From a checkpoint of a small image classifier: 3.89M parameters, depths [3, 3, 3].
Rows from block 5 of a small image classifier, named by matrix and row number. Rows with one number belong to one channel. Each number is 128 + 24 x the weight over its row's rms, rounded and kept within 0 to 255. All counts start at 0. Numbers have three digits each. After the name is the row's rms in percent of the matrix's.
After each channel's rows are labels from the 100 images, of 14848, where the channel reaches its highest value: "top examples" is what is common among them. Only what is clearly more common there than usual is listed. The data: microscope photos of single blood and bone marrow cells. In brackets: how many of the 100, against the usual share in percent.
# convs0: first 3x3 conv (model.blocks.5.convs.0.weight, 144x144x3x3, each kernel summed), inputs 72-143
# convs1: second 3x3 conv (model.blocks.5.convs.1.weight, 144x144x3x3, transposed, each kernel summed), outputs 72-143

convs0.42 111:117148158116131100105126085124145089124164120094126109158152100135117136130131131051127104120129146098114137139122101109124101133138167110097167150086126148108160120101115133119132095091118158099123140117115115140110
convs1.42 099:113157136120094157168135114085165115094106114120085167154135102117140123129137127116108123149147113135093092110098126166111138178103120131114111145130118136083120106115131115099140127113198153106106148106091112137130
top examples: cell type: segmented neutrophil (72 vs 20)

convs0.45 076:100105128142149131155136098118113147117139137092140135156139082137127115130137096107133121077114124141152144133122126124104123117126094165157134136175106134138118133050123153158067142151146155093130125118161141118128
convs1.45 098:154112111120119114108121092132154124110144102097118143130121127091076111107159139176097129135129098132177139113131124097110105106130108127126149153179125101132125175120099123154092146155110106158119121123121131145106
top examples: cell type: eosinophil (41 vs 4.2)

convs0.117 097:131200153124091134125116151144112133096157097128115078109117131143112106124135120119124149131086116147105104110135100128099198141086121133171134097123115129087122119125115121158123137132101106102153135123111137146113
convs1.117 101:124206138122147109136126131114091148109128124125133105139139107120162120103156142102115144093082144154131121104143120107109126113111125123152123121091115116102169184100114110104086151116064169167118120107112120124095
top examples: cell type: promyelocyte (45 vs 6.4); cell type: myelocyte (29 vs 4)

convs0.55 110:126123135085122121135078099109073143152126082157113130114143135139086108102134100096123105161116135164122148076115093131132184098144126114129099128105099136124134094141115087120146128121116109121141103109105099094135
convs1.55 098:119113163081121147090079126143155130144135155127112129116082120162136134101160141114057105136130121144108171124139120138159173139130137108154135138125135113126132071106126103135109119094148110091087158096129148127091
top examples: cell type: erythroblast (33 vs 14.3)

convs0.8 106:111093147082111103111133118113108117118124089123120086098122139102113152123074120126136122121134089101126144138122100089110152118179141113065146104066107130119124097114115113125108080122125115101122127141117161088093
convs1.8 107:165129157097126155159126171104102111129178121109120114177164145112108110121143102133143165147155109131191085124101069130078111138097165143076132121149129149125109107150098130158100146108097143133121108149120162122158
top examples: cell type: segmented neutrophil (49 vs 20)

convs0.95 085:088134149125157128117165155107101101128124170120113119142155142105157145146157099125151148157137102095139127174101107129103084111181109136134167142079113102115076145163108138149110156110142080111112110114125127127129
convs1.95 108:171146150115132081126097137116169150133121150145119108140158109133124103098152159083096132142098108141140168094125057101124103142154122119130131127100117090149103149109119170139115163129122117145103136143183116116127
top examples: cell type: eosinophil (31 vs 4.2)

convs0.124 100:091115143154161103148118080098101119163136109113127098100122115090092136119139122096120139099152131170115128122070171093147123103113133081139129120137142134121096120075139122121154121148126087130110159104142117095111
convs1.124 101:126096079137108123095153136099116117108168074122155163129126106172149068102139144141160135103132136113123142113126167126136082167093103106156115083151148206105163126133199119124161107125140140126106121139126161128158
top examples: cell type: erythroblast (41 vs 14.3)

convs0.126 090:113122136140156125144136105136162110108100117122149114135138144132174138126152116104105153155112154126118120132085110159121124124131101137140134157151121110149112173095120129123145110127120115141109197136142120068166
convs1.126 106:148131103127091107120084118147119144127165105096115146123089145109136097092144137172074080122112109125135121100142112106153077138166135102144076137178110122104139111153085126114111117128150121157066105123150144154154
top examples: cell type: band neutrophil (33 vs 5.6)

convs0.40 095:110116127130135162126079174096101143103101125091104144129105142099135124122109113125077145118138132132109143127124116158116082159077144136119106134114099091094108063156095122090089122143103110094101128103112129127159
convs1.40 101:123115141142148142094111140151117148102112145099116156129120135144129130154164129103124139165142122140182159155106176133174169158109136104148151146102128129138111058131139140125123120142116118128127107098102131093154
top examples: cell type: erythroblast (90 vs 14.3)

convs0.33 086:118095133169135145132071178106148112096113088118070098140119115138102142134154110113121108154116106130132124085105131087138130148143117150103110118088109120068110112158107136128087139130101166089121136147154092137098
convs1.33 095:142148096114137110107145142149126113113129126140116134144133127132138131116124132137122100109120111149179136114139121100143131116130155071088098109047163129103132135141144141149107157132120126154120104148131141140095
top examples: cell type: band neutrophil (50 vs 5.6)

convs0.71 092:139097123099104115127145165129107115148151109121137110090143121104147120156132105145145162124130118108134176116114104087127139128139125116117136128122135118103079085127095156118143115133138089116151127100089134138125
convs1.71 104:140129134099156095121107106170123090138141114135134161174139124105106108110109094121124138120135139132118126101183096109098108107089176117131150113085131147133144130089170120090098145115132134113110090115123126143066
top examples: cell type: segmented neutrophil (42 vs 20)

convs0.25 097:119110148170177142134121124110110145148125168056076108083115079132091156132138122133121148115099087121132068117091160126100136132095109127164128095152136084125103143114135096118110148171144138158122156127139152105103
convs1.25 093:110127145138159102132118120110117148147166098080126127127094116115150123133110151167140138126110115140113134082144123138131107136121071123178137130119152175104144119113194128102123083123107151143117141067104132136123
top examples: cell type: erythroblast (48 vs 14.3)

convs0.0 079:106117128119127157132112153148139124077097137103093145098129086128130135108136118124139115141109103087116092112120114125080186111125092107135145118113114073111105095112098152121126124089091128115121120144140134133115
convs1.0 108:135136154135106148134089109149151170158152121127112117103131103117152090093105118145105134112107145136091153106157098095113103117129137147108131130106150145122123114132127128100131137113151110146108053150136140157120
top examples: cell type: band neutrophil (60 vs 5.6)

convs0.100 101:119076126120136101089126143114163129112101128149132127102113126127151143123103114183118173160138124145106135113166083133139155122142120123104124142129164126147132129128125148130121141104107125135164118187128172121153
convs1.100 101:134095160128107139115112102105114165158104124121132096062137095121105098100131124129098173108146100141107153131133114108101158126130167117132112121117127106109142130104091143129119167126123130108110117136196121108123
top examples: cell type: promyelocyte (39 vs 6.4); cell type: myelocyte (35 vs 4)

convs0.123 098:122146120156147135151156123137138126163153067118105135110140135124165124151126111142127135175085155144144124117130144148140110114130140115124169164141112116135171120087128108122126134124158118124137135151100083145107
convs1.123 112:109157145101098115124122131110132138123137119130165110142122125130131121096100132107147142124113145096110109135151125115207168141136127126147129144130121086161112139104124131109118118117152124141099100129145119161189
top examples: cell type: segmented neutrophil (57 vs 20)

convs0.107 101:082130114128130115130088103110109146140071102136105103109130127105091117122122098122112109146099125129097108126145153109134121136081110124116121102102101125147136113111113113118141086114110122079074096158147148116154
convs1.107 107:156141172160107142113126098140138119187123117122132083096145101125085119137137169144135158117088091152143136131118123166122132150143175136147126154124132108119149148137071129128125113175095113129128135148120124142132
top examples: cell type: promyelocyte (64 vs 6.4)

convs0.19 105:115101126123147101110078148120108128111093113113157112082125115117115100157120131130165085141114125122125099144096102189125124146074135123108120087119118132107141156135115122140128114097119105106116068155089087106116
convs1.19 103:134105125114135112112130148145164120141103074174136088087088158140086127104110114122127106125114125179131124116112120141106114166139166093134112118109152146162162133160078151135151114151140166138108154186155123146095
top examples: cell type: band neutrophil (35 vs 5.6)

convs0.51 123:133132153173149133129106164123122125098123174172131129132110092115161108190112120121103122067118160132151116146143157197093088138106134138137118192138131135111139123095134118144118127103127111127129107138122106125117
convs1.51 108:135131165121158098142137117093114111099098133113146083089140136093102154153118125136114132110099143132119130105148124137137138136097166120145134102109134090115125143096110139139120145107130103113129123160201086161118
top examples: cell type: promyelocyte (43 vs 6.4)

convs0.70 096:107142126095124095118144125126151119118129113108118088131122134125091141099141126118124161152129088112122070130140136102113091089137107141183127132114147113135129114085151115111159110161124119170197118104151172129120
convs1.70 097:137119148118125133136128125158126122100142117161098158113113124116140136120162147119106131115176107167146089125099118108088112077128106126091100137108127147109119103122135105095171125164126182146135164130095121138131
top examples: cell type: promyelocyte (50 vs 6.4)

convs0.50 104:096121141134155184127179112112141175120109140107169113096144112103141117120127115131127113053110127146141130092095129125131116101133131162151161178127107122102137111072149117139108131128108125137119128162117098145088
convs1.50 096:142081143093089119141105111103122119096121172108096093156153117117130115115150132130152135099128120117181154127113094147146148142096112121128175112107145109137105131094113185121108121126131120107081140164108133117159
top examples: cell type: promyelocyte (30 vs 6.4)