A small image classifier, trained from scratch: norm batchnorm, 28.7 epochs.
Rows from block 6 of a small image classifier, named by matrix and row number. Rows with one number belong to one channel. Each number is 500 + 40 x the weight over its row's rms, rounded and kept within 0 to 999. All counts start at 0. Numbers have three digits each. After the name is the row's rms in percent of the matrix's.
After each channel's rows are labels from the 100 images, of 14848, where the channel reaches its highest value: "responds to" is what is common among them; "patch colour" is the nearest of a few named colours to the mean colour under the peak. Only what is clearly more common there than usual is listed. The data: microscope photos of single blood and bone marrow cells.
# convs0: first 3x3 conv, stride 2 (model.blocks.6.convs.0.weight, 208x144x3x3, each kernel summed), inputs 72-143
# convs1: second 3x3 conv (model.blocks.6.convs.1.weight, 208x208x3x3, transposed, each kernel summed), outputs 70-139

convs0.92 090:548499511532446488490528503521468502521431509465497532448473512500471476485470469463499617487543392487470487421549495455483460479501400549479472535497449464444451512493536479575486419481465500466594486535503450468482
convs1.92 097:507595487453523462506547441473461505491518481390505466470513442539538473441500539493474536534510523465579467490502538531457543496543453449428495535506574511497502559464571525499477554463454529500505500497462483
responds to: cell type: promyelocyte
patch colour: purple

convs0.65 106:565465505425547521519555467457472499540530490486505500455511567497468507510410533467498559457462515483493451501535516438514482526557473509519484510487493501480395564519496448386481498481520510484438481487494481495572
convs1.65 109:497512489488531511454469570524485437436505480517547515500549462491489501502427552455481481508496431518556487489476545489472480489475614550505523471540546510493441574513537481492460526499495503508501471546545488
responds to: cell type: lymphocyte; smear: peripheral blood
patch colour: purple

convs0.87 099:507503507513456535453492536485459461502584478487515535513441497517469489468514463482563548506487466482508448604526514484543490467457463502502523426509486484549473505471552535612525476528473492558426522653509510430494
convs1.87 096:480528543491488479468467488461494454519452464512481516462473527440443480535477498471508487531501474467481444561489492518444438465562474409435496489453491430517585504520503586443515520530435500472407454466487562
responds to: cell type: myelocyte; cell type: promyelocyte
patch colour: purple

convs0.47 096:488541507491456488540511489485479468483457507502513460528540493443469497486659494475518494465476507556450438451463495518490433534478467455525461465563464476506508444562449453462454481542516467437444494494407520485531
convs1.47 087:524484535465541512489422511552557559413478494522434484504479524527474474460571583484458473521476537480560522448529452601618464473488497449604516472473524501525545573452521517463501512515460496509475513578580452
responds to: smear: peripheral blood; cell type: platelet
patch colour: pink

convs0.111 095:486536493481540516493449510495449486566521453518554608568504439468522418564466442465468523467518456465439527478474533533502422499455514499515520512519452497471488458486447490510481520509548513546582467459496482452475
convs1.111 092:477515477507423430508479478472507436450429474495535481602496491502438493405559471445504554547497555505499493520561457553467503461547475545500496477509534534479417483436475521436445503520539549429537495464435583
responds to: cell type: blast
patch colour: purple

convs0.7 103:479490461513458421493487507529546564468475414499439438485542482470556502427513494476494544481501462510551466465446508436534485618537456533508463488511529602444587509587457489474513483524411514486490572449520495497452
convs1.7 112:463451519479474460530409493511493600532470479522502479539517553486539488491500490558462469398464558495447468487449554454556544507464537456493528515429445491451478451505460467480517473465491543501464481587509520
responds to: cell type: plasma cell; cell type: erythroblast
patch colour: blue

convs0.166 099:463482513520512512477473474456428541510497470477521509465477447470520535481503518545518496507563492532544390485444503474455538504477451463550522485461521518556483521523399478555490527518559478545508517436509435460451
convs1.166 103:504501508489471534560503463522592429512466445477487456513489448512500483455459497473554496435466581569505486503538512480437500510511495460459573438429439448506605498527467522468505532493506442445506516441485463
responds to: cell type: blast; cell type: artefact
patch colour: purple

convs0.158 098:491441447520426483462468500689514544483496506607482506406477468490499516523485453519515486499542465495502558447430500518486480515452501483485454492517453510531521572484420510512566490451462491476550561508523501522539
convs1.158 085:517487505556476535439566517503533533488451507486500442536476553429513447493509507505494448561468558452503509533533484489506514476552443401468500466463532418508465414579405469445562447453418493572501452492500544
responds to: cell type: erythroblast; smear: peripheral blood
patch colour: grey

convs0.177 100:530499489555482496468437455537487513494525534526449508457521508488507495588517495461450533497471430500500475491509519433469461503501449488492462575518491468475499522578499463471552516458469533622568480553492505463475
convs1.177 103:540505499478544434527445511474508454488471483462500475526469552552524446343531565499527505535482489432534503474501547460555462487518505532439485535480505472470469487518514469530499502462523540497507513480426505
responds to: cell type: erythroblast
patch colour: blue

convs0.24 100:444534463455521477556489508522526486523465534504467475463485462458475507505569485596504567438477492514534493428530593468506450507424476449472471437536471449569482463460479494501454449518489485467544463551476558528473
convs1.24 097:488516486442497529490470528609532598472473504529457534554458586481554591511593520423491423520494522541530494529517534503506488505528500465517527529450440517526528553468540470491493515515440495473474458482582528
responds to: cell type: artefact
patch colour: purple

convs0.104 103:501506519528478492471509549490498500461482453566497514438529554492531493509434480477531422591461502511484435464431505502435632472559447544513506546556459475528518483470492473488494489453511533500509490480451547505527
convs1.104 106:504483512492449549448427483498542500515497486484427550466495466461446516429424535439476522498490482560424522483457474470525471484488545526588554424427514453473471401545524478482518498472462452491550466516476496
responds to: cell type: band neutrophil
patch colour: purple; blue

convs0.51 104:497521488541517554562463489455473425445560549428602481505447507492507476515476513502521425483518552494525426519505496518500486507546504484474482525569498472538496444527460454484499455485503470483543471520449433483471
convs1.51 104:518518515431543468512500516506533449516437622436490513460411485551501521482536525493513584529430531476568554423504554564564468475461523523554521506477511516476462574506475479490445487465495573500475534507495462
responds to: cell type: lymphocyte
patch colour: purple

convs0.165 100:544482479495577493488481479460473526494538497496531478458510524532472459580517517506483466503451495471521480539487537467487473565466485475535512494564555534461537484543459459462477467465538433493508433494377516467495
convs1.165 104:516507497456512474481514531525511541492395521595478541492506477517468540457427519471488517479548541425487416452514480525572474443407574464479514547349500517566472501461520466477467527516516500514486483502474518
responds to: cell type: monocyte
patch colour: purple; blue

convs0.151 098:555479495506519547527537492479539446458538539485518462525512517413481499521569454472393516461454468460474604562534478532444464527499496510485479507492537555476486473526539509454498537536534500468478480547536499433502
convs1.151 093:432457466465501472513488490549452507495503480558483446439549454548482534485522517533528477490501465502522466487452450552593459500561478491467444523557540511499486489415487527573490616501501508469462466525473528
responds to: cell type: proerythroblast
patch colour: blue

convs0.137 092:474435471470552497529527461518586523476498470500500472458452470565513583509571484498496451500438525490452466527478545501450465496499494526393455515515519424497485474514574452430508489522513513450476438541499561505507
convs1.137 100:501441439471519457528403484567535437521513501582461534406513404473476597455483542449484447499517487523562521485455503514561469489516487517538492451463510476560441511450524465597512530509470494452476495527495579
responds to: cell type: artefact
patch colour: purple

convs0.88 087:496537468459547520521507620464460548575503492476480510489477475484522499513502460595447598482508539507497610502581515516442494561480524500485541419476501529528445414516406462498456533506506444530501538534494547452455
convs1.88 096:464499500472510444545590479553504505486509602512515421445554497548527553552548487464542495540574528482477458466492525548473538520496487425372513499510512585486494505509499537445469570507497512494507493477483486
responds to: cell type: artefact
patch colour: purple

convs0.34 101:490476587476551531480531476480500529471604565477570461487518532492515500514437569458431364533500493522489447538507448481463508482534496469441495529522564600469463510555497431401551530415465454527433529498455506501522
convs1.34 108:477453509490487550547497534452545452497540457531452541507507392472500525510481522553507467455501510569521549540450517500539450516500479605486491489489546482511488455500510444638468542454528488487523446518471460
responds to: cell type: lymphocyte
patch colour: purple; blue

convs0.191 091:455534506475485499552544541477490446432500477472478443556554472488511506507531492501435459523447478494461501470531469470457507502484518517468509510556541539520510448541560505489505493499494497491498517500491474458438
convs1.191 085:484443445498524565624474565567501467502472480498522492502498479503490520463470494482502496507538488478507546464507494508607413513474471512587489509524532552494526581443550488597468528513520480503547542535472459
responds to: cell type: artefact
patch colour: blue

convs0.162 096:520491500510500529510614492517504480491535495462474477442449475497460444496500521517562565518511551484507499462505542501505521517593451485534493455515496479558501531505379514487494511514515463611485501497554483477427
convs1.162 112:502528486503443461562536452548514505521506426451467435448482484484489505486471467459477480469477470535452451471464510507457470456507476444432521503439423449458515515475446502449541542476481517481539459461497445
responds to: cell type: artefact
patch colour: purple; blue

convs0.135 098:501568462462515487527501545515454484506487546490486498575467465467543512503442528510487478503468520492503496543612517473485470398449505554491542445491525550529524465548549511546516457508329453496583475537480535462457
convs1.135 092:491448509445504462547534541520462478544467530492487567419510505500519636501524510531523525599533493515460552485491481444475498479542472502466520604509520577483501498574518497543479479504554607472473519472453520
responds to: smear: peripheral blood; cell type: myeloblast
patch colour: purple

convs0.58 111:589461500465566482518520471454490558578447515530498504470492472455441545464414505483493513463491556565485454520472595465488520531525456482517512436413462618459457549511477420538537462464510447504534462471466503469486
convs1.58 106:501534498472463546505525507461417486481464484487496526521472509515451537479540477471596588522513500570490437508550483469405462533523543485428441551489511549503508532497545515443509528499480529476530485517500473
responds to: cell type: lymphocyte
patch colour: purple

convs0.138 105:549473510499446535518519500558495488532494445525495507441455510433473540483521543507519526507497493584529460525454568539491490481525499507553513450505540535503512431581411495458534490578484556542498459407445455477476
convs1.138 111:551518512475438530504522499548541535471461547469474504522430523508480503527557483474466496490445494488478492470477524552475493482545427474507529463442417518519528461510404485377554572480448522433509467527515431
responds to: cell type: plasma cell
patch colour: blue

convs0.8 102:433421489457520519503496474467499484450499520449469465458482446431476490580486473527496522441514469383558518499514508517454423504508463575536511521513511484461451467441471472523507488563548413435492459496529445488474
convs1.8 095:550525463443459546474480490531492472459433473571529486513507481475508507527474604459500517444500558547549501454524497498520496554460505461497504426463482527514578537456462553463504563512483512456583479451455468
responds to: cell type: plasma cell
patch colour: blue

convs0.125 096:519536499481500480448497484539503523537557513508529467526586546477537531516526506543453515534486466525568539516516497441457448531515593499512494586513584519527506547531566453450481601462411478530439574515524466493477
convs1.125 092:474431443478429439495432507469523537496513403527489491481527540476537503505488512550447453422494498506474459513438533488460509471522537493485472555558558540531494438495519510478535430465548519397508455505580478
responds to: cell type: proerythroblast
patch colour: blue

convs0.108 089:514469461484508551465479489518510569461450509558478487484500479547456488477495418476489500480463470517472666444517512538556466471453447463434452518530486483468516566507502481481534533478451523501503550503518562480472
convs1.108 088:476511483504469439501502535511496507505492485490449478465493501447469428556493523533530527585514442503502530514515536434507529463468533470522536518508486532451527395506391499497479386440509563615488475545542497
responds to: cell type: erythroblast
patch colour: blue

convs0.10 107:523448487437465493529506451432532494513464471488445473518549543518482508492444487457382520476499548489482486520530452431534506550516549481456496509484434492432477501580486467471486528454496495435491517463456489542487
convs1.10 109:512491517506567496508536532453485471448498529522546507479512462523493474513507514507486442488531462591555586596476554528494507542451519530514517542504566535521469587527536436581447520527498481516601499498527487
responds to: smear: peripheral blood; cell type: monocyte
patch colour: purple

convs0.0 091:493455510521511493483470531531465514495489413497444468435468492524450481510487495422494544504526438383523448439449510447511502528551446521415458424515502517417513473506499480503565454495458442456532546513509473454425
convs1.0 085:527503528447460507523512458416446569543456543548431469473528468482547500433453506496465553523557581468498483576495515486526527493499512435421573510500476515502461419466480549546517487484484494567499511598468478
responds to: cell type: erythroblast
patch colour: blue

convs0.170 107:497516408484422533432427517495578496490523464542444483501577488482502480477466503468537462461535497519489509450483478471526466459515543508517524488470541496487495502477452679468482518492495480476507518530498401511512
convs1.170 089:469457453572480505373467517493497485507430454506459493421492496512472438486505479551517476425482467522482451524520420537445488474503416523540501452463465514470473397477531547477511490533502481416493461471490626
responds to: cell type: eosinophil
patch colour: purple

convs0.39 110:486471462467442489466519536492494552513420490565476497434504458542464502496520501528534602467524489472565537453425486463462480550495551563410490462479511494510486502522506490571538458427464455486514514512482517501504
convs1.39 099:535524471476534500473482460418478539535458518469483469531569527509471448511532519470488506566480470488491532473465519454530552492548428416426453490491462416503462499430450501536535513478471506563517546531488483
responds to: cell type: promyelocyte; cell type: band neutrophil
patch colour: purple

convs0.64 097:451569511489472497444492530558470507485576507473483567529497441513538485489471462508494536468522469484468517479467452507536454437468575507502493449481540500540527463508520493511517542569459533538562508633475557428478
convs1.64 091:492536505516408483509531466473535491493445444494508510492541523483456480458526486499452481520491490531514472555497457534482531484626436536466459508508522524489443443476427475488511440529525551391501488487502573
responds to: cell type: promyelocyte; cell type: proerythroblast; cell type: blast
patch colour: blue; purple

convs0.42 099:441496515491494449501497552470483469477572454474559566512495448454508457557453490499460530456512433464458542506467487531537447457493538558541499481520506565523515401512522449495523489514579477526645521518465512466492
convs1.42 095:481439474501498599426489503468543486451457534529472448652567447514459505515518478440454525511470553501532470504561475515477533518492542551493529509550565561465516462434484537457436460472464517473519452528451518
responds to: cell type: blast
patch colour: purple

convs0.26 095:454487472433480495538497525488505506515514498519506529496539512457426482514447654507555501486479563499510519477535554436481435429525505518529531457451462451586464525499481464448438519473486507491527454506516516517510
convs1.26 099:518516486463520550478490494484466488440472546491512566582465582442525527524491567458431465494471444454484497466467567455400478509518520513503549498461517488481493502500542481486509567531486504510488493473589510
responds to: cell type: lymphocyte
patch colour: purple; blue

convs0.183 104:523527502528498570527545456448555537508530497541464469527543562501508494509416534512552494486484520521487452525525446452493503501541487513558478554517524477463459546505528482400440521465544468522500503513481341521560
convs1.183 103:477502460451616500427487507492470481471480474454506495454501502518460478517498432506483510445502465538566508540475470495433494529502480602494529453488519503522417535447550517495437503539397464488476509493468517
responds to: cell type: eosinophil
patch colour: purple

convs0.105 098:516509453517508456421496617485487538500523423498459572502504451556439485560491446522500505509509437538527495438444526413483497513486492498463484462573518494511571472512507480551548480491501507476547483519454496438449
convs1.105 096:472457456468485538453479523472523526516436487591460515522516503486481519384512514409470548514528554482468498485467479494498468480456436479446546505403494480470417505475506535418502464509532466537538519518476589
responds to: cell type: promyelocyte
patch colour: purple; blue

convs0.106 101:495514504453490519602501568493540478458440522472479450555642489483504593507414503477478459492516535449464534574549515522507465470505559466512470448495464533490507473478511461567465450448466471525589427520496506447412
convs1.106 100:504446473506514531525508543490493469476498522517502584544519516482507533493487474519527568547447431504458529556542491463433502479548432504413471540473461615472586462476460486525545492496501499438553565486492497
responds to: cell type: basophil; smear: peripheral blood; cell type: promyelocyte
patch colour: purple; blue

convs0.85 097:466492585554508553528443529463446539531486484522492543453577521590485498504508458492607555491502490520490473490489514502521530514516454508476443452494474453468462519439552500539503473505489510458461455632488442443434
convs1.85 099:506564509451452489464458469450469479571510449439517530522491575459470463474511441465507573437461471455518435577491525514475556526489482519449508461474483428529436529461485465499439470482466467515462549486487505
responds to: cell type: promyelocyte
patch colour: purple

convs0.140 091:479518493533496538432499484499468505478553461466429499455483461546523535505477588532459505604518450472464491495468439504465480422553516472514471498511582535492560427521479497488562524506383482556508533516455487451473
convs1.140 081:486492529428505596543522490521543494529464474563408508530559408454543452486516511517471465456461514476524518471473534450530484526463466518504519552434518450502539432571521493501497431512542499478503545543519509
responds to: cell type: myeloblast; smear: peripheral blood
patch colour: purple

convs0.96 095:526471473500431595484457444538502449406533519532488464530526493479477511505499468429535472562513478423440532497467496550490529452444397518432591492555438482489477509520515525506594471432477484456478478481515493486523
convs1.96 096:485468422424514515469446542585546526481511482529470510428479411448419449507527527527536512575457464518504565491540476482483496458471548519558523520478580532463537419532478522529439507462501513544499469496528461
responds to: cell type: metamyelocyte; cell type: band neutrophil
patch colour: purple; blue

convs0.187 110:497389472482501505455512527549550583489503510530471504429481511551478517531494485647608511539475498423452472474445487501430496549459500571435523520568511454502482532550522484434514512458512467479520465481461494518508
convs1.187 108:444458383476456470438483541513536487491458489510477513502471512442447572500436532457478475512482521498566488497498459451511473477506458470443525418460545457550412491468523458514474521493505501544499439495433596
responds to: cell type: band neutrophil
patch colour: purple

convs0.57 109:508452492497497616453463417508547486526495486532462478459539479526471589469424514485510487466494498487514463477418482519544461533559507419482448529432522499480510469496411475501496527544503559540508469404426436525464
convs1.57 103:541558499490489547448462482541441449466428497452469450582488460488511488495472470463458494447502467460507464529474503475416512539539416551503456446504455431443439435468467416447528487518505441453470478479450492
responds to: cell type: eosinophil; cell type: proerythroblast
patch colour: purple; blue

convs0.153 105:547455632560583474464514448488498569510546483467533456478437538477525469493449549431480437523472487504561411467502511444502520550519480558481514567487549599467536530568489420418495475498507511505510502442520512489524
convs1.153 107:496493494468499485495457555464456558557514500526492526495473492479564532486466558529533528411515511468507492507426544453467498515474490539476514497467486486490480464459526464553497480456483552419530451566487477
responds to: cell type: plasma cell
patch colour: blue

convs0.6 099:520504488555515565558523522484452451463522489482496475536480395467515437510511552497425526518479512522479463519494514477418475482514495528521501472577539487537513435487467524477538538567440483484541474510448481477442
convs1.6 090:496505507435500537552579466518469446522464562484515474437445547533508561493558547520507457477505523494547513391522527515594483501462461502496503508497476547467492464501452507535533534488499555447501559512502438
responds to: smear: peripheral blood; cell type: myeloblast
patch colour: purple; blue

convs0.175 099:525466392452442495498453504456545494505447465567432472502591498526521452482421541535532498456492513503493471487490476503468439466571461507533521463495573451471466482451418637434480500509448448483481497504507423525545
convs1.175 084:506418395548497574446491531567501528471432452506560524439495494518508447516490472576498447409504486563472496510482474465492475492441438504634510464459463513457476453521551544461499477560499452454514531512491592
responds to: cell type: eosinophil; smear: peripheral blood
patch colour: purple

convs0.13 102:442505547508471491473484461560459458535518469503498459501516487463493461442461472452438476473491509477513520436524525507534458490566577424475496495412437517466485485480425478523501492562451501530517478500507539552407
convs1.13 082:519478529576439513472571514488393527488484533462445522535481476495591493522516533537465387482552494531511525570489482508414517507515599513473454469508555514524504493558498461437526494516538380487529530558505493
responds to: cell type: segmented neutrophil; smear: peripheral blood
patch colour: purple; blue

convs0.119 099:539510467520488552466504454488609501562501496498476451524523544524532603468468522475520470478487499505519425536530492469523495505561463459515475531446564527476444573523528422494455526472486551571495547455501425514509
convs1.119 100:477519465467503492481462487546402577510499421513469520507492471506506534485489423482472513421474481541528444493496514491449483540471494543523480513545488513448472488440553501438517500487482499425446468462466402
responds to: cell type: eosinophil; cell type: proerythroblast
patch colour: blue; purple

convs0.71 101:486506451541479519499655517501481510517497452566494504487514614553499489559431508454475512495538547488559516396458520459477489429588455492544491524498498457485478556555492460485523527467484545503455491502499538501535
convs1.71 092:524469550552512518497467456478462501519470471468442500464463532506495535482511447461461470475451477496484437440473453530462462492532506512489547464515440465506442523500533437433546501448452463578429487502501516
responds to: cell type: segmented neutrophil
patch colour: grey

convs0.93 109:547507459475464578526590488468483457479524494494490476510562523486472593470427510461552567550487529478451485569489583487501503517519426481541543453465514503466520446457464416471479491469471539433486437508469521477427
convs1.93 121:479503530411554497524565474496474520469442498496487490492462476500430522523449460466457541497509488443472473451520489488514469418516458517461505530437431526495516494501469447374450449505453431475516544518476470
responds to: cell type: basophil; smear: peripheral blood
patch colour: purple; blue

convs0.178 103:494510417473429496488435465511564483498488481575452495465612486507459494437440456480510491448518464481491550453492462513496455509502515488474513508448535505489538484485431613467563492548500502477525505566514479484562
convs1.178 083:465441479536473511406490484513514432519452467484505486468521503494500454477478488584520481437473473536484454498503443523439493473547420520478440441495462512445460441427466489448487503555491490400449426457472616
responds to: cell type: eosinophil
patch colour: purple

convs0.134 098:509465432496504481492503498502488547491502490531446456532508527508502491634564467547505508535471426428487465504555538444477463527456468547477508521573516493455537485523528493472507517462521463436490455481452508486513
convs1.134 106:449481441478516486473457571594547545487473456568478517490489494498457587458487586488476507510558563514519489457541437497540460463425568465482546553399534548532462504460596472515475531518488496562542511484480525
responds to: cell type: monocyte; cell type: band neutrophil
patch colour: purple; blue

convs0.86 096:416499484441589512511488501520549544462524478496441473458466466519503504547508500610496535436470517508524473491521561504486446515456490502490508463587476433475467500526476442496483437606558476553504455515468476470504
convs1.86 099:500517415451499465484467521534539534497453443543467519529514482480492495503471528417509473445512486534544501490486484476475534518494527499479445437495496455532477519479505458517479554545473500415514438483445552
responds to: cell type: artefact
patch colour: purple

convs0.169 093:489570467482488427458479533483446504514503531460537488563465479488541458470448454501509490443482452525502515494573422533496508492452539533473456489468491515516546497468634483529538441521442561457499482622551558475510
convs1.169 090:486518559487483468446515476444497488486599486452475521479527457507484492526515492551437491553454455538524497456501422442447483490505425516491469495542442499456509527446400450479500464458432556496457489474507528
responds to: cell type: promyelocyte
patch colour: purple

convs0.164 104:469499490511457475504503565496506471484515480464488543513492398441527442588474491511478510533560509441453532535542471575485560480450444548542570446507446546497493407444516538548476470495508428506534487496477495490450
convs1.164 102:467453488473525534469536466519577506491452512534589475497507472487464493577462482464523527527474524552464473469512472495481532468488549540535553501417524551479481536545527614481451514504568527501565462485505507
responds to: cell type: metamyelocyte
patch colour: purple

convs0.139 098:509581462561502506467536500491443443458573537462520476541438505508482508454529474481511510430455495480524546517550456475557482469486466498489460499460473524573469571495598455554526475498485517553462539589536457472553
convs1.139 093:460482531529548444451515487498442474493607448460452435469484474472493498478459460502464482576403501505500481527448450457425474446494458470468490511616522477519507541445458522402504491483473538475373483433493487
responds to: cell type: myelocyte
patch colour: purple

convs0.89 099:428492480415474480576580490527507459503416523514441479468538466521464533450541525543518571481513467457514475454454521477471475576493521521429515459489495468510494500450524512537463430539456483453476508553436513475473
convs1.89 090:483470556454484484600501420562528527519458464524537498531521553455449507528499527466473512545465528477514501492525530491566476438538567486496486498468460459521521545491496455526513480480477429551463533553509463
responds to: cell type: artefact
patch colour: purple; blue

convs0.180 089:466457557531466504400478505548467527489491472532449467429477474465555493539510492533522442482464481486492417451420518547467467459544529475553452423509483483498484472510421450488522491518469522514550492464435526524536
convs1.180 079:527519491515418516393440483540457486461492476530452555559497539458514485544522504466469434509469561483517508533471503507515463534508568453483526454510550395497467463530548473395582476508524458478445490517526487
responds to: cell type: segmented neutrophil
patch colour: purple; blue

convs0.200 098:503558447506540547480441537507474573514541499452450534532404502492556492523483540512528497517538538535534478481471454490448464479497550487492533468542519526524511486531496492484536519491346436600500536533491483470469
convs1.200 101:508452543527503485574548451479546480553492460480465490448551471494540486497530466558491519428428573543494488482479504416516538504507445473437538527530528472496524487589410469530484492445515554447449477480476549
responds to: smear: peripheral blood; cell type: myeloblast
patch colour: purple